A small image classifier, trained from scratch.
Model: 14.4M parameters, arch convnext, norm layernorm, activation gelu, width 384.
Training: soap at rate 0.0025, 34100 steps, batches of 192, held-out accuracy 70%.
Data: trained on photos of plants, animals and fungi (iNaturalist), 155796 training examples, 42.0 epochs.
Rows from block 2 of a small image classifier, named by matrix and row number. Rows with one number belong to one neuron. Each number is 128 + 32 x the weight over its row's rms, rounded and kept within 0 to 255. All counts start at 0.
After each neuron's rows are labels from the 100 images, of 14976, where the neuron reaches its highest value: "responds to" is what is common among them. Only what is clearly more common there than usual is listed. The data: photos of plants, animals and fungi (iNaturalist). In brackets: how many of the 100, against the usual share in percent.
# fc1: MLP up (model.blocks.2.mlp.fc1.weight, 2304x384), inputs 308-383
# fc2: MLP down (model.blocks.2.mlp.fc2.weight, 384x2304, transposed), outputs 308-383

fc1.606 [149  78 130 131 125  52 124 133 121 101  76 127 195  70 144 140 124 184 145 147 169 143 145 181 104 143 150 132 120 161 141  88  64  95 127 107  97 103 135 166 161 102 152 153 178 102 104 155 120 132 160 122 150 165 145 157 130 107 147  81 134 126 126 162 196 114 160 109 147 126 152 100 133 154  90 145]
fc2.606 [120 162 129 157 129 122 109 128 132 158 126 164 131 142  98 103  81  90 100 105 105 161 131 140 151 160 142 140 172 116 128 137 128 126 113 147 132 107 198 144 164 177 113  95 194 142 153 142  99 179 145 126  95 159  95 131 167 169 130 105 154 141 150  98 124 127 135  80 162 149 104 128 150 126 121 124]
responds to: order Passeriformes (54 vs 24.9)

fc1.118 [123  79 135 124 127 157 114 123 135 113 106 103 120 107  87 130 131  94 160  75 110 118 172 140 139 138  98 129 142 102 169 134 113 148  76 152 153 116  85 149 137  88 140  74 152 126 172 185 100 104  83 108 199  79 151 153 138 122 196 139 139 103  97  93 121 136 104 157 109  62 130 129 169 107 143 135]
fc2.118 [122 106 139 109 155 161 135  85 173  52 125 124  46 130 158 170  95  83 132 107 134 149 216 116 154 105 102 159 119 102 103 174 149 103 142 139 122 193  58 208 117 104 108 138 126 127 157 143 153 123 158 102 124 117  81 170 157 152 179 132 109 162  91 128 137  88 118 135 116 103 139 124 131  89 188 154]
responds to: order Passeriformes (51 vs 24.9)

fc1.553 [147  53 128 142  57 105 135 118 122 118 125 129 140 136  60 114 141 101 116 107  87 139 143 109 155 145 140 126 180 155 114 101  95 100 120 161 105 172 104 142 122 141 161 148 165 155 163   6 150 154 110 130  95 166 112  74 147 136 167 124 126 114 101 129 140  74 145 151 148 141 134 197 116 140 122 141]
fc2.553 [118  65 121 127 101 156 190  94 214 121 138 125 125 108 134  89  65 168  86  96 114 117 150 176 138 101 172 109 135 155 159 158 134 160 178 107 150 139 115 170 119  85 213 113 155 152 141 148  92 143 181 139 126 184 139 106 132  99  52 140 133  97 145  94  96 105 138 147 139 102  60 183 112 130 172 121]
responds to: phylum Chordata (94 vs 60.8); class Aves (88 vs 55)

fc1.578 [105 166 121 154 149 211 154 152 181 120 166 135 132 178 162 101 142 101 112 147 145 138 128  64 126 141 150 116 138 172 116 131 140 150 189 104 152 117  95 147 154 134  97 125 113 122  56 158 119 134  76 129 164 110 103 112 160 104 122 158 155 173 208  96 136 130 136 160 128  97 111 147 150 195 107 127]
fc2.578 [ 96 153 135 105 120 151 141 113 131 122 156 137 122 153  91 116 162 144 142 155 193 115 105 126 134 145  91  98  84 126 115 199  87  96 153 118  98 166 122 100 112 104 185 122 126 139 154 164  96 113 121 140  98 107 165 195  93 181 155 149 112 198 129 128  99  89  87 205  86 134 194 132 170 114 170 152]
responds to: phylum Chordata (92 vs 60.8); class Aves (88 vs 55); order Charadriiformes (53 vs 7.6); family: Scolopacidae (41 vs 3.2)

fc1.728 [123 131  92 119 146 122 155 117 158 137 160 102 100  96  91 150 137 142 126 119 162 130 188 105 174 131 175 143 145 251 178  71 131  95 101 131  91 145 155 151 122 166 158  84 140  99 173  89 136 119 139 130 100 121 141  83 166  95 127 125 112 108  62  92 125  28 164 168 128 170 116 117 176 143 143  88]
fc2.728 [130 106 125 152 121 109 164 146 207  69 134 112 141  97 119 140 116 158 153 126 133 119 172 102 121 130 185  58 125 103 144 164 129 151 163  97  78 118 143 109 144  78 108 128 121 120  99 114 140 127 151 129 152 102 136 199 137 111 123 160 121 159 146 153 147 111 127 121 167 122 116 149 136 114 140 112]
responds to: phylum Chordata (92 vs 60.8); class Aves (88 vs 55)

fc1.292 [133 100 141 125 169 152 194 132 127 130 110 190  88 159 137 136 113 130 115 188 140 106 154  90 129 137  79 100 191  93 139 134 112 159 177 115 218  86 159 126 195 134 149 129 121  72 108 158 119 125 161 133 140  73 148 151 126  94 147 114 160 123 124 130 163  79 183  97 126  98  91 132 129 138 112 128]
fc2.292 [158 152 105 130 141 155 149 146 105 175 177 156 145 137 159 139 118 143 116  78  90 102 104 187 124 101 153 109 151 192 142  54  63 191 141 131 164  45 140 103 118 115 104 124 119 135 118 145 109 112 127 137 194 147 156 175 107 134 139  94 121 136 116  81 128 128 182  39 101 133 133 180 153 143 129 143]
responds to: order Passeriformes (52 vs 24.9)

fc1.363 [184  94 102 104 143  90 165 149  59 159  86 106 109 120  68 152 131  91 132  84  70 103 130 110 153 137  94 161  92 160 152 148 106 130 111 140 121  89 137 120 147 151 119  90 136 159  73 138 140  82 165 146 180 179 135 164 116  93 129 170 111 122 102 133 146 121 104 117 148 110 123 113 137 114 126 148]
fc2.363 [123 124 171 175 123 182 163 130 135 133 143 100  39  93  66 115  99 128  80 180 106  79 156 178 128 126 107 131  96 135 153 133 141 150 186 139 127 184 163 143 133 145 100  97 168 159 135 152 192 154 119  80 148 127  57 134 144 125 153 108 120 115 167  75 128 149 168 152 100 137 107 157 128 104 146 123]
responds to: order Passeriformes (52 vs 24.9)

fc1.332 [154 116 138 128 122  93 111 146 104 119 190  94 123 161 123 123 144 154  74 174 159 153  65  75 166 124 108 131 135 148 165 137 151 133 153 131  84 126  72 135 135 120 134 130 148 127 162 138 143 175 166 194 162 208  90 223 176 106  63 154 137 159 108 150 174 141 174 191 111 106  95 182  98 106 103  96]
fc2.332 [102 180 106 106 134 145 145 103 132 146 150 182 101 132  76 115 147 120 122 136 135 108 202 204 163 191 116  88 100  98 100  85 103 123 198 118 127 141 144 131 152 168 109 105 181 124 172 120 112 145 162 110 148 108 127 109 119 130 104 175 112 131  90 124 126 136 157 144 102 128 127 139 200  92 108 109]
responds to: order Passeriformes (56 vs 24.9)