config.yaml
train_examples: 155796
image_size: 64
color_jitter: 0.2
num_classes: 67
isotropic: true
mixing: "cutmix"
init: "xavier_uniform"
residual_init: "none"
optimizer: "soap"
learning_rate: 0.0025
beta1: 0.95
one_sided: false
cautious_weight_decay: true
adamw_weight_decay_other_params: 0.05
Rows from block 4 of a small image classifier, named by matrix and row number. Rows with one number belong to one neuron. Each number is 128 + 24 x the weight over its row's rms, rounded and kept within 0 to 255. All counts start at 0. Numbers have three digits each. After the name is the row's rms in percent of the matrix's.
After each neuron's rows are labels from the 100 images, of 14976, where the neuron reaches its highest value: "strongest on" is what is common among them; "patch colour" is the nearest of a few named colours to the mean colour under the peak. Only what is clearly more common there than usual is listed. The data: photos of plants, animals and fungi (iNaturalist). In brackets: how many of the 100.
# fc1: MLP up (model.blocks.4.mlp.fc1.weight, 2304x384), inputs 0-127
# fc2: MLP down (model.blocks.4.mlp.fc2.weight, 384x2304, transposed), outputs 0-127

fc1.587 103:112133168138093098147147056096094148119135113129135121145159103132227110109147142128098106073108166135107164127113151094138136176131127191117154153063133174094139165141114092140120079138157105158135130176091103138118115130113170089122100138109103106158123146154128131153124153114146149145151134121148108147145087103154165136100099162147105165098136139148122092131152158127087120117145
fc2.587 100:078116145154095122145149149108113114143156079105090141175134098146102122147158120146057150126126090145106130130115082150127148155131087123119106129108143159055114150140119100144098114130105159170125143120099143104072167129130120137130136119109123126113157150124129072123120147071122122076134094170131098166165153068196094163123142118121156139162103161136114115116116146135110129107117
strongest on: class Magnoliopsida (30); phylum Tracheophyta (30); kingdom Plantae (30)
patch colour: brown (49)

fc1.104 107:139147118147126113106111124075128093176140153119120158143146114111130122114156121127120097147149130171142119119108127106111101148128084160134142125169160143147137062138121166114122147132134124122132127113155103142127126128097099116156115108145095155109118118154079089107121119128124112108102172114097107159116111134186124076166135123163079088112165121136153151136174131135133092116127
fc2.104 110:134100111145107155145146145130123123167130098131115110141158108147174140123159144119133119148139145174101126093077156113111129130154104141178164132170131151116149132136155151135111135113112124112098116115102082080146112138120115181143143148103130126122107146104124152122152113150148138109110181111135088121133179151166130134089141136119121109100154133081141087131162092110127116117148
strongest on: class Insecta (90); phylum Arthropoda (90); order Lepidoptera (84); family: Nymphalidae (46)
patch colour: brown (52)

fc1.491 100:116106183141117152097156120169112152138139141135125114166130129091175131090117143144147163091110150156112116102165132102157124135133108119107116101115148121141095147136105141126147095132090134103123175114155102123107128109146144156164099130163118124152090138129061151140151130139119110123107127130117090107141103113079115138109130139134066130133103169126143120135127163113121134101092
fc2.491 099:168115103141155184119122097083105136070148092123109140153095133152107130103128103128081108136130154153139146133119173136153100128080154147147114113132143124193121134115142125185132091125110129122150110115146143117145108122147169154084115094118136092126153170143097154081113120125124167132120102104139105174121117138182112120100084169105152081106154090155141155172104128121093157139141
strongest on: phylum Arthropoda (79); class Insecta (66)
patch colour: white (26)

fc1.533 103:108077140111103122128099081137078160172139125184131096139143123124146134087131105133137136161100118129133133113157138165136133115127114142177148118172055121132197140108119134141167119116138138128140100124147164112084131105119146146111123195184123102145192167143150130103140111125126143112134144123158102130118118174123160134152133102148104125143168161120174164131084141121153142152129
fc2.533 104:101141145128112146166108124135089117142123121142120125117118126134083136197136120110136122117127148108124090100178163095168114116156122108139100162131109121175131140113163165129118157091125123133176080097140100121123183155134143157136150112145169154124120115103124130161131168122091174125169150104129143108162164156113116150111144113159167116104115158115154142142138155095094133128163
strongest on: order Lepidoptera (46); order Pelecaniformes (32); family: Ardeidae (32); family: Pieridae (28)
patch colour: pink (27)

fc1.159 098:131174118157161148157093109161125130146134076102130135091143139158111135120121130112128123106164143152163148121135120128138162120151135207141139101132139144110097127147120155109159123194096149146128135136117135100059108101138139115132177149162140103104137118113113167097105087175097103122108117171136122108104118149090150123083139134127126139162158147111134123114144142178095094099121
fc2.159 101:130116145120126137125158115117107106129137100137122123106135124160097106164092179111075089135162154085136113099136137150137131119122088143105085140145107121142129166082111120117111134147094089115169131124116102123158129172122095136137145154143161135158095103143089106090119134090117117113134133121116139172128125139107114086162133088142146092136126170146122069123123139098117100170139
strongest on: phylum Arthropoda (63); class Insecta (61)
patch colour: brown (52); black (25)

fc1.570 103:118098093139137134175113169142106108121149117148144086117149114152129131151097104141120080110105155139139098136127131146164103112146155136126103158133141144150157091152109152177147128110135119149133128138081152122122145095153136152123099117145087139125147098146119163145131096095159114154144166120138135140135149187082108133146121159107133117097120158095094135142140109151145156130104
fc2.570 104:119149117109142133129121163114113108143156136141142083148110130127162117100155154113144136089130142079162154085136163129161142117135155130107141077123131090125136084117142093138129087151151147149078112154160147143124145147113170147118166122115114108132129146176128153154106100091147182160170105101125118116148128122140124114099143129162092141142125126122111132076153082091146114124111
strongest on: phylum Tracheophyta (30); kingdom Plantae (30)
patch colour: pink (34)

fc1.3 099:160137119093078130097114162161123122107134152132109163144096086114120077108122118140144150138100161127131132117151132162112121112151171147150105135119132199152096134099142115135126105159127140118161155123170139135121157130117155125120156131169135110103104151102150112190113124134096141160111106105138109155139185128111130084156097105143093156115127124158131131133115122121115152099152
fc2.3 095:120151162104139114123139110106124105182113113120102123124131127121146108108128157167131076141136126110086116111141074142136099149127102147124108122126151124146136080148172102116126145149131156148123164136113108100125162115103089120115114119125110149156166131109123112140141140087102128151117115117136128113124193149132131166114128162119124112121126128135118122089113091146124112122145
strongest on: order Charadriiformes (40)
patch colour: grey (75)

fc1.52 103:136142128122116132184154155112177193141170133085174117120108125132106132113145112113145132136114108120111109114114140120067125161100101122139104130107153116136104088181135115120165144111158137160129096136111175090147120099157138144120120168131142182163135127120142150168119157083149132139143110120181158124128144171105159129144181104134143134158157142138088150110180106128150177125127
fc2.52 096:151119131103095129109125103143132098128136116129131115151137115113132129119114100145167129148096112147168160150098132143171099092133123128119138113133101144153133099141123136110113121124130168132103172166150165107110152108154136074126117095120107118124125119110157126133133106138123092135118143121120158090132105097159140103106112132108155135144131161146131131140103063074122139127120
strongest on: class Aves (99); phylum Chordata (99); order Charadriiformes (95); family: Scolopacidae (51)
patch colour: grey (80)

fc1.750 106:172167120145157128130178110110148061176137140110157111124163090151135129139134099128117135117112167099110103117163131163106171125141118126166148116114147159102117145172104117136133143077113146120115143129166131134110115147144101136107126142127141144117117112126155130131173128160107112135151135112112131092122117136104138169121080157134105103098128158157105116126112136140131123169100
fc2.750 114:113126084128141135115121117177141122103144116141140105110145114123150092150104079123104109127141124089108126108188127125117099096100084112125130129155144116143153136131110119159120110136128156121133149171105099127102124116130129134143145109139123091112112105187153136111097135139091169150129139144104111100135099120129122135157120117154124129166139157123164155102111102155119109129095
strongest on: phylum Chordata (97); class Aves (96); order Passeriformes (90)
patch colour: brown (51); black (29)

fc1.614 100:150117123100134119109105171154146118153148087120137122166157125149083143132112086129074094154122160134128146139180183135111110084148110136098131139099137118104136096133134088151177109172159133133176113133128153139136128118131163152144126106120131094100126095121153109090129084120145147157120152125090120206112114164121151125134154177147140112118128135158144120106084134114099143128143
fc2.614 100:094140096132126134059130164130131125149142133152114139180152132130103132117122129125119138128142130158127109154175122115111111106128155104124097133113142121110110149138165159106089153112144120117145126121123127150138114117141092103111131137128080113144121112100118148124145123113113136086070152158119142164083170148118064149126154090111117128122135188104130143162124150121139158132122
strongest on: order Pelecaniformes (35); family: Ardeidae (31)
patch colour: pink (26)

fc1.538 099:118111130130096129166115127138139150138125133088124157122107128157145148143121136089087137120123112095148124142144144150140130157173115144093090179146094103139114121134104152097133145107145120110095130124121125113126110187131151121168117123126138141101157145104148133121114151122070112150099124104085170130121142142103121135102091137113143117154165119116141157107099107177155160084112
fc2.538 100:111104122106121160110147120163123115121129144150107139102124102154103130097129073114141078102119160144140114157139103183115125108118124123142124137111147137120143114095128127159153145111133133173116135128120140136137117144152103126123143131150149153106107132137127184120121145109128103171161114139087088135094168121113107129112105090131133140117106115074120086173105141136155111150112
strongest on: class Aves (89); order Anseriformes (46); family: Anatidae (46)
patch colour: grey (78)

fc1.743 100:149139122115128132158148135133142105105143182110120104130159088153116093132144124136094126157145158084112112154132099102162117121162117128143143062112106137117125147147083133099142152165155186150186098096152111122136112111136138121123156133082119150124120125138110114117120173175110151127136114115154125150130161107136143113127116141109113112130133131147141123102125072173140093127103
fc2.743 108:100079124178137089116146153161124157117109178107169116130155114115115135105144143141130108143141139150115090130092128133068135138140153144114092131169138158096121122119151129125107111141133118120138126086098147072101158166168128151146129112107102156168118145081182117131176154129125079112110150098140111171126156098163122113112101164141114177152142132076130143112123177166111102129116
strongest on: kingdom Plantae (26); phylum Tracheophyta (26)
patch colour: brown (60)

fc1.736 100:116106125143105116131144178126176144156155149146167111139140130123130106149081115088132116118149132149116111134167126110123088138158134107100129112148169100171060107126122158138129162092138158141081129133140122133140146165126133135108154136100123135095161127138170120137131084138090153119124115119113121102200119099114173134128120125123131085096159121151114108125145131110099115105086
fc2.736 102:106126085107105131123097185147150141115090107134152143130108173101123119153104130114107143153138070098104112121148128078112128126120150136134092133116168110070103147113139144093102114135114147126104142149141143196162184144138149167154151138146138120135139089127131119133121169150111123141100178128136155130117116136142118150133132138081141095115135133149109085116176154127157106094127
strongest on: phylum Chordata (93); class Aves (92); order Accipitriformes (28)
patch colour: pink (29); white (25)

fc1.544 095:105130115133139146088159104124133109129132097087140107124137137150162135142164144128162153127086166146132121108162151152106143121106127106123131125133145105155124098147140113126120147135133121172135124109095078112143128110123134109157115131132126134101137141144160146100120112159107126178115111134130114138132152130186143134154102129143188128119153121151119147106152117078120116134096
fc2.544 094:135125131115098132133120117128151131126171124084159190119091149117123128134128133145121156153136122129087145108084132117099114106120145112065085133138134118099106126075146134149137117167132110133103107134137116171100091160092146062118110120111147107127112163131177137147134139094123169078116115117148170105078111132096103142143122116114084140116120103113118085136091147108152108106119
strongest on: order Passeriformes (54)
patch colour: brown (51)

fc1.612 102:102133118095162133126107118144138164135136134122095197121160121142120164212150137085141127152103178115121119135140176110127143142141101103110136069120133197103111090143121167153125109166140119123137129113131154096152117143115131097165179159139130143172109103121126144082178119138164124137112165139153096159141135157118148092122129088109138145121084111101114159164139177119110144143146
fc2.612 101:175106161158130126156156115147086080166125096118148139111163148094131131112102137212116084139067167120109138138147129114131115114108146156137116164118114115111134120161137077128139112135111148091194108134119129133109152071119135159079123140090116143146127112144152127133136096123147152141116162127170150146130146086131123158109158112089152135167135105136102169126150164107129158120160
strongest on: class Aves (88)
patch colour: grey (75)

fc1.699 102:127170124143117119143166199107161148115130152182131113127120130148145144142120087120116111107163135106146112132144145110146085098175156152165096154144170113126138142109130115124100149119148098099108103164146105129123154142148175147113149130116144113148164162121157136168144115106111120171146084096140134123114132138164119185132132148120133105126161137137161106166110108142132142152135
fc2.699 102:090128148125092196103126144114091158117162119162112128169123129146154110138165112143118131125151114162103173107116127156140147136127169096144101091138130080108125112122140133134141128118149121138137148101121114109126124112113129110133143130125119100110133119147075108121140164119143134173185116100161141174164107092066118121155098106068124144105124140135138144129139122096155157143139
strongest on: class Mammalia (27)
patch colour: pink (26)

fc1.645 099:157107124100114132104118140112156120130102077110116143116179162134185152116121117089123121109076132116086135108142157085146124133132156166159126125111127160140131147112166145143109089152092151145105089139138099135148138112099125086153162126120152138112100124119099093154113188143114105081123160140090131146168129143127124091137096158121144100130121134098131157109149105139150091154116
fc2.645 096:155152168156125136128162085144139069124087111113147097170132118126092138142145088135156092127158166137138138148082121111103093167131116177182112127123147134130138129128163146140137124169154097113117132138141141109139174153150094130129109174118168148141126157156088144082113089143059154144110123109125073086149127149139101182142096092155148096137127131144173120130151138193135121132113
strongest on: order Lepidoptera (33)
patch colour: brown (59)

fc1.746 103:134080106109141096108096089117103128117165137092086152139116128097112221124089122132067144143097141143122146131109122142110145087165135099129144120115111111120101116118119114122157154136119136125110142105112126125141171181131125135123101161159120146165109124116132125125102155154148094113124127100163134163135127119121115101124136111129141154121096136164128128121156106156158135139110
fc2.746 104:113076100130129165138097180119107131136156157102087165105101142108130164123119148125128133114141151111133180101103142104130148145095069111086062138110110128133108108108134126085115127160109137141129073128144132128122155107149107096089154114154138128118138133155107133114137124132123148164075160140165147071132148105090096169086132107178175158160068143139127117117155113159142173101146
strongest on: phylum Arthropoda (77); class Insecta (73); order Lepidoptera (53); family: Nymphalidae (26)
patch colour: pink (27)

fc1.652 101:136082106121120142137114109118101116103163124139141101142154096130099134170133121179105120133131114153151163118126113099089188103125071150124132130151117124162152100120103101148172143117134157122138104127129155131120146156125137140139155118156130089144132110147160139093121099107123145129108114102126119114093125137130128126176151140116119109155187135117151101138113158135122089146098
fc2.652 099:126164131131098140093153122127090125106131108104107133164152094168090141130134122161134160151144144119156143164143178126128097094158131130117139148125128169124143118128134113143141162127144112143115115139101112119152155119106155135137117097127122136147116095135098109117131149122185157087094114169131125118153159072144071125065157105151176122125145153132068137143141144120146148103176
strongest on: class Insecta (74); phylum Arthropoda (74); order Lepidoptera (71); family: Pieridae (37)
patch colour: pink (32); white (29)

fc1.713 097:126114109109151146121106152155140147118121173138088135155148124125156175136089120146125119111115132118097123157103108088194133146136123113133124104142164091107145169126154132149141109129116122126132113183142125136140120117116141113095130180094149174133138095144119132134109111123128077138095131155114108126116120133156100086126122176169117101113153164123125124122154112154108111109155
fc2.713 103:146176167111130134102141110147089103106112163109131104155131135166136133137173110142131068060125109100088151162152144090096121117145148150138120112149130115133137131102109129137134126121153139164118101118119120119134143136133154162115137139133131127094138088137152114144126142095117108122134120116107140106150120127134093139150156102129136142146118089131165058132147148142088123091174
strongest on: order Lepidoptera (36)
patch colour: brown (52)

fc1.83 105:144114145114087142111117165162122122136105153148110125161158123142137133133096119108084101183119120139134060157098132129159145145129124156115120076130134122118170131149143130140178124162125127150107130123185151158117153128109130120190090119169162141139167102182128114121105136147070147203111121120074121118131114103139139163152125125124157176113040102143124127143114109144117127137130
fc2.83 097:134158116095140142139171123145151092143107122099160124108108126133110112096121115126174124106114119169102108132089135085145125141112128165152098123108141104085095101141127119076180125152126154148128116120142179148150108147098156119142118150150123107125145119140110121130157143126137092097120122126115116125091157128113120151166119171147109131093138094112134098130154141116095136120093
strongest on: class Insecta (98); phylum Arthropoda (98); order Lepidoptera (77)
patch colour: pink (27)

fc1.31 098:168147108152133136095127119152109108097117118125102143159130149095092128135142171148084105128126122112142119096116105116156149145092088147086127128117145118128140190145156119104136160127111134135141165095094151117113131125083200146130152119144143110159104132161130149112160134162133133111096124131124132094153169124141104107111082149134120123193172148155126140129110185110133175113131
fc2.31 094:123152112107118154097110101125111166126104104100132163120119121176158147121127090150138047122109129157055125086090132131142138139152113105125085110106129114126136157134141136152080141128140089108156096121120138162114147129092111122107167095142148084097161134094177096112122167149142108110151122098120113097091160110135160131161108149131099145131132108167138117140128154099166160133133
strongest on: class Aves (87); order Passeriformes (60)
patch colour: white (28)

fc1.198 099:144149113113123089120134115138153119103155151124136145119130172155124179136169119090145140074162135148126135104156111163162137129126119117179185120068157138111137081131100116149134140134177124103149122120121103132138103131119127103142163152063094146132123136157104102100136127190087091131129123101135117123194113120093107156153143122133100124129149135126134130118124160116112118118115
fc2.198 103:126096130151132098099120090125141123136107136125135141138166117109143185117179142116155095106162106166155117094126142169144127122105116164139158175129120146108142085105160111055123091159081135125117135138108164103125153160158135128145114159104087132092082124095123153103106122126090161145144140148168149114131180094134108133116122177112133122126130166118143112124117134110080129162147
strongest on: phylum Tracheophyta (34); kingdom Plantae (34); class Magnoliopsida (32)
patch colour: brown (59)

fc1.471 096:126155154163109120121146149113161154124109154105142149116124092094112126135168161082165146134109143151096134120095106143147113139110060134091142145147145126139079141136117145153126111137131112099166142091125136121146133177127137155127104187158135130143123131144135088147140148109135157161160145178145155121110068132139102134180094115126134109153156143146161171140109129145124107113126
fc2.471 096:123138132106146111133127081120139169150130104167119151109103142143119088101169163121158104152081088110124133124133157142139128084108128109145123090180113131085123139123152095099105102128096122138119130164125159111124124115077121113173125138133090094126148124120109162163123138157143135123119134105126097133131111083132109130130119144112116187154141107115114141141119136189169152088114
strongest on: phylum Tracheophyta (27); kingdom Plantae (27)
patch colour: brown (53)

fc1.330 103:140137140117137155130105116136106114114159154136134079167120112098167108139101170172114146130130160141144067082122130132152119163098107144129089144077116132122157111153123122156112111109146117095121134123145111165130122104113128133152119137061169153135147126162145120120140142116138186138162128111119117121137112110121131181117159130116165144141072091138115101150093084109106164122134
fc2.330 110:126134107120115125125109163097134098090102116120103106118117114123124124124115101114117152075112150075119132162106147113104138116139109133108135143114115120148128112138117141117140143117150165159113132149115124125181156096159181150157143122097148113146095108148133100153150155131116147115110149168134104149145191119133160116125092169157119116090094095131137173165159184153183152155139
strongest on: class Insecta (99); phylum Arthropoda (99); order Lepidoptera (97); family: Erebidae (28)
patch colour: pink (30)

fc1.656 098:106089116129137163156150136156117119104133126148146128175169124156105117138125155079106125164077136163096131140123110098190139096140145151106065100090109108139091103113166121137145144139141118137138099103160150183128121128107137190167137098126146118165101135110138124107112142097112103158104127077117136125149105165135129123154119114122152135105099087148142124152124128124137115071124
fc2.656 098:133132145128161156143153101136143112131140140137114139095086139187163119130125086141134143123113103125129132139091124080145111156145115178170168118097118140138142123120138107124151129203148145119149149155159129175136134144122085134135119117158148125124164100107125133158122128145129136098112092107153115105161134162079153150136168126132166130121166105131123099097169147144128108185122
strongest on: order Lepidoptera (37)
patch colour: pink (29)

fc1.765 102:144102091086097105107139116115139128140135126140142102116125116156132174194143107115140151184161109125118135151140155140082113116147141192136133121141152128151124114090152141127187140113116162112134092092113104132148161133127141176088129123123131061128138106115146132132146128097121158112118134138142156123130138167108097082151117107077122105135128119144133093095160190140133107129138
fc2.765 099:137177086115121129148178118142068111095154121147095127168113128154094145123147098121116130112143119110097125116142118130119107093125121104098147166113136142118121159093123146123168120103116100122124127116132104108168106093141091112120106126113112115112116135174122115145147059140098189122096121115135139110115136107148102083149131118095138102124159121120113097125094083132111112103084
strongest on: order Lepidoptera (34)
patch colour: white (26)

fc1.268 097:148115135130173153114141154142159150159062134098088149151132145156137124134137119085178146162126135115151120119120124108147115142104118152102158122123179124151160168116116137131117110130170134146111128150161095110136110118112137167153134117114147102093122086073149150141127050135128090154158143132142116124093130141100144123137129102131103112142106130115068121127136144121148133148145
fc2.268 094:112169151070115162120142135120115092101074119103161124154140130157125114182135149125117123131110124137142120129147119083112181121106103101068165116102201132128131139146169109123147120149137115165110154150091118134122150126131118156120096164150139097116113104103094114152096159149103167105154132110128089111202087142094092149152131176090135138087141116133150126142148089109148155132159
strongest on: kingdom Plantae (29); phylum Tracheophyta (29); class Magnoliopsida (25)
patch colour: brown (71)

fc1.137 099:130131144114114139163162123140127133122119152107128140165158115113109135122144124116115086121117167105149107181158129093183142165142121164097125134075119135138108098135147117147160116106128128104136101108191125134129162107145122150136127130145112075156105131133102106117150122176109176155099120155117099111162111114137122144137127163134116124124116096136148145128114164166138095173149
fc2.137 094:100131099107147154159138136131095141129164139132088112103141117171122154114084163128125114133115163107145178098099170132128117122121125172152119148099123140143118108114109120152165129120148126119119149124130128116155159109146138154168103120123163142119147129138168112137138090151113126163134064094139125131095146117119128096138145128105163181128120132112156132127151135113131155145113
strongest on: order Lepidoptera (38)
patch colour: pink (34)

fc1.301 100:105123078114132122140155161137134122111140144161105129123150146140108135163072116121149130115176099119143107183141184117160150110150138151119108103123087140164123129131151143128146145136120147183154096110161136137147114122134130156139146114084116112132159144114150133126120125123145136178110156167156169123122149155125113144110064111132123124116155152154139178163112107183126122150124
fc2.301 099:148161107120115162119070135134120109140136167136137110131149128134185113154111132128134127153129148128107144127104135162178121105153114125121117162104142162129143098109140128091124112173122129137123181116172110196097103140114147141145103118144151164180154044124130196139136094157124189181172131125120074116134139106093134118149136121138158139092118116105114126123127138166137090094107
strongest on: phylum Tracheophyta (38); kingdom Plantae (38)
patch colour: white (45)

fc1.194 099:136141083108136137131110099148107132128147139127141121101109115163118148123137117157138087132134165128128083108089099146134155152120163117124121158060121131149141137085072189148126158076123122132100170117135155146153124119092147119139106117119178129169141135115125120148166139128083123100144089157151111149131045122110165055135121110126141100131145101134155148139126162126129186110165
fc2.194 101:137105112133190118114174136089097100164127140132142109131100131159136153111145112128129098139123114154140113168118120084123071165151127141129109109137150096143101133124148141107133138101114116105139098141135108134151124113150134150131090141122120102186121128122122137169082148093134143133138122168157119150142093126118142098153130118165128097131079075121125145130094110116151096131137
strongest on: order Passeriformes (50)
patch colour: white (27)

fc1.343 098:165078106123098110103155126137134143166123113116102108121141102126150178111096125122112096146155129139112103117161094122065103103126131127142158125112125130158142141165093151136118100159157162108119157144115149154120106112140144165150129139144100136086093111136174103089136145160124095110112101100158076158102124081166088073156125172137097134111139118149142185125127101139152121104145
fc2.343 098:116084085122140127151144184155108167177092122127107128165160128111144186145144147164145111109106101164171074154097134126135138128096106122082123124120109142125131097141140121121154136091130155165084106128128123100121112167158103136107144120132138134119143121118144125143144140075128169106117142138152125158162139120096113084124122153081111125125115180094066140142117132109156102117137
strongest on: class Insecta (72); phylum Arthropoda (72); order Lepidoptera (57)
patch colour: brown (54)

fc1.630 106:093147116153154126105105085151106125139149195113117115097154126120138168111165163119137106131093131159112083147161126126128152132115147136133104118124136137174127160129102083103142128124155139094104190141121121127086143134081079153138161112133094141134128123162125124140176156161094148105130094066131100082109107103130101137108098120140097094128104114141108108087144109134169118116163
fc2.630 103:071124174073176168113103099136147148102114126194127122196140204107119107149112125160142130146127103118145109151135107130102146099102142124146140104130109116130087154128111117128125141121175121132112112163111153072129127150123148083106125148107095132129086129108121121118132098146114140109171099153139088145135116117160135104100117168054088110090081102125111128123103151124134105126130
strongest on: phylum Arthropoda (64); class Insecta (62); order Coleoptera (37); family: Coccinellidae (33)
patch colour: white (26)

fc1.508 097:180130135123103179158140162141105150126125104093150140158108117110173136097096105135141135135120115189145120132133134145101118139120137149164117113122158112140148141096125095085106139134112132152148130126126157114154152125123172155128088101099097125111110147145162102135174128071160105132122131131141098172144115147082125135166106187137134125103084167133134136131147146167127128149144
fc2.508 096:103122182107106163150146119130133126159120151139083150145160150145101109142136092125115107138101117115143079142144087154109111117076123118135102145127118087117137133130129131110092117132110130193114097122104145119104162135138074142119146120095099094135113104121166032134143097134120148126117128130144151158179128151143108129111106088101140124134145087134075116143126117112129112081180
strongest on: phylum Tracheophyta (33); kingdom Plantae (33); class Magnoliopsida (32)
patch colour: brown (53)

fc1.251 102:124097129163142101116141145124157118162123132104141079150112123153091122092136109146137112128120116134129122105158130106140103121153149128108148169111160106059120124144143120117107099122186121172132107156124153154109155119137154119163112124123130107093150076130138106155123123144115100099186102149136155108117179148163162104161135150080107069117089069123121142161177092136101128125118
fc2.251 094:098133104085115153126124143110128099092111115132109127120145154105154124162145114153163152165164142138113119096111106152118103163129162124104149120077160087108112132116132125119146138110154127150109127144130100137140167133090106058094112127160154110124132150119141123145128127155139111101134118114154109129120135144092133142165143126090133104133159175129113101137109114121141123131087
strongest on: order Passeriformes (51)
patch colour: brown (50)

fc1.599 100:123167153135091140115124130134096117146123113156121143158100123109102127122104162127165125118095110107074109164134140126082159112143164094113139133132148107145127148104114151130082089129155082115122135130113105125142081158153139147143143128112129138074160132152133097140138115133126132090148095142144140103163144139161150136078143096115149129162139160173110130092136126147139101135118
fc2.599 096:157131135145158102168155145123140150139112148143143078142150131115138120130145101123147147129151106130090113140109134115139146119145121146122122151177131084146160096119141115148110107105123123155137134143129154162131146151125151094121106110153153127143128157173112107134130141130116139100153094127095119153161136094143170113120134139188092131127136166134136087164107126146151184113126
strongest on: order Anseriformes (33); family: Anatidae (33)
patch colour: brown (49)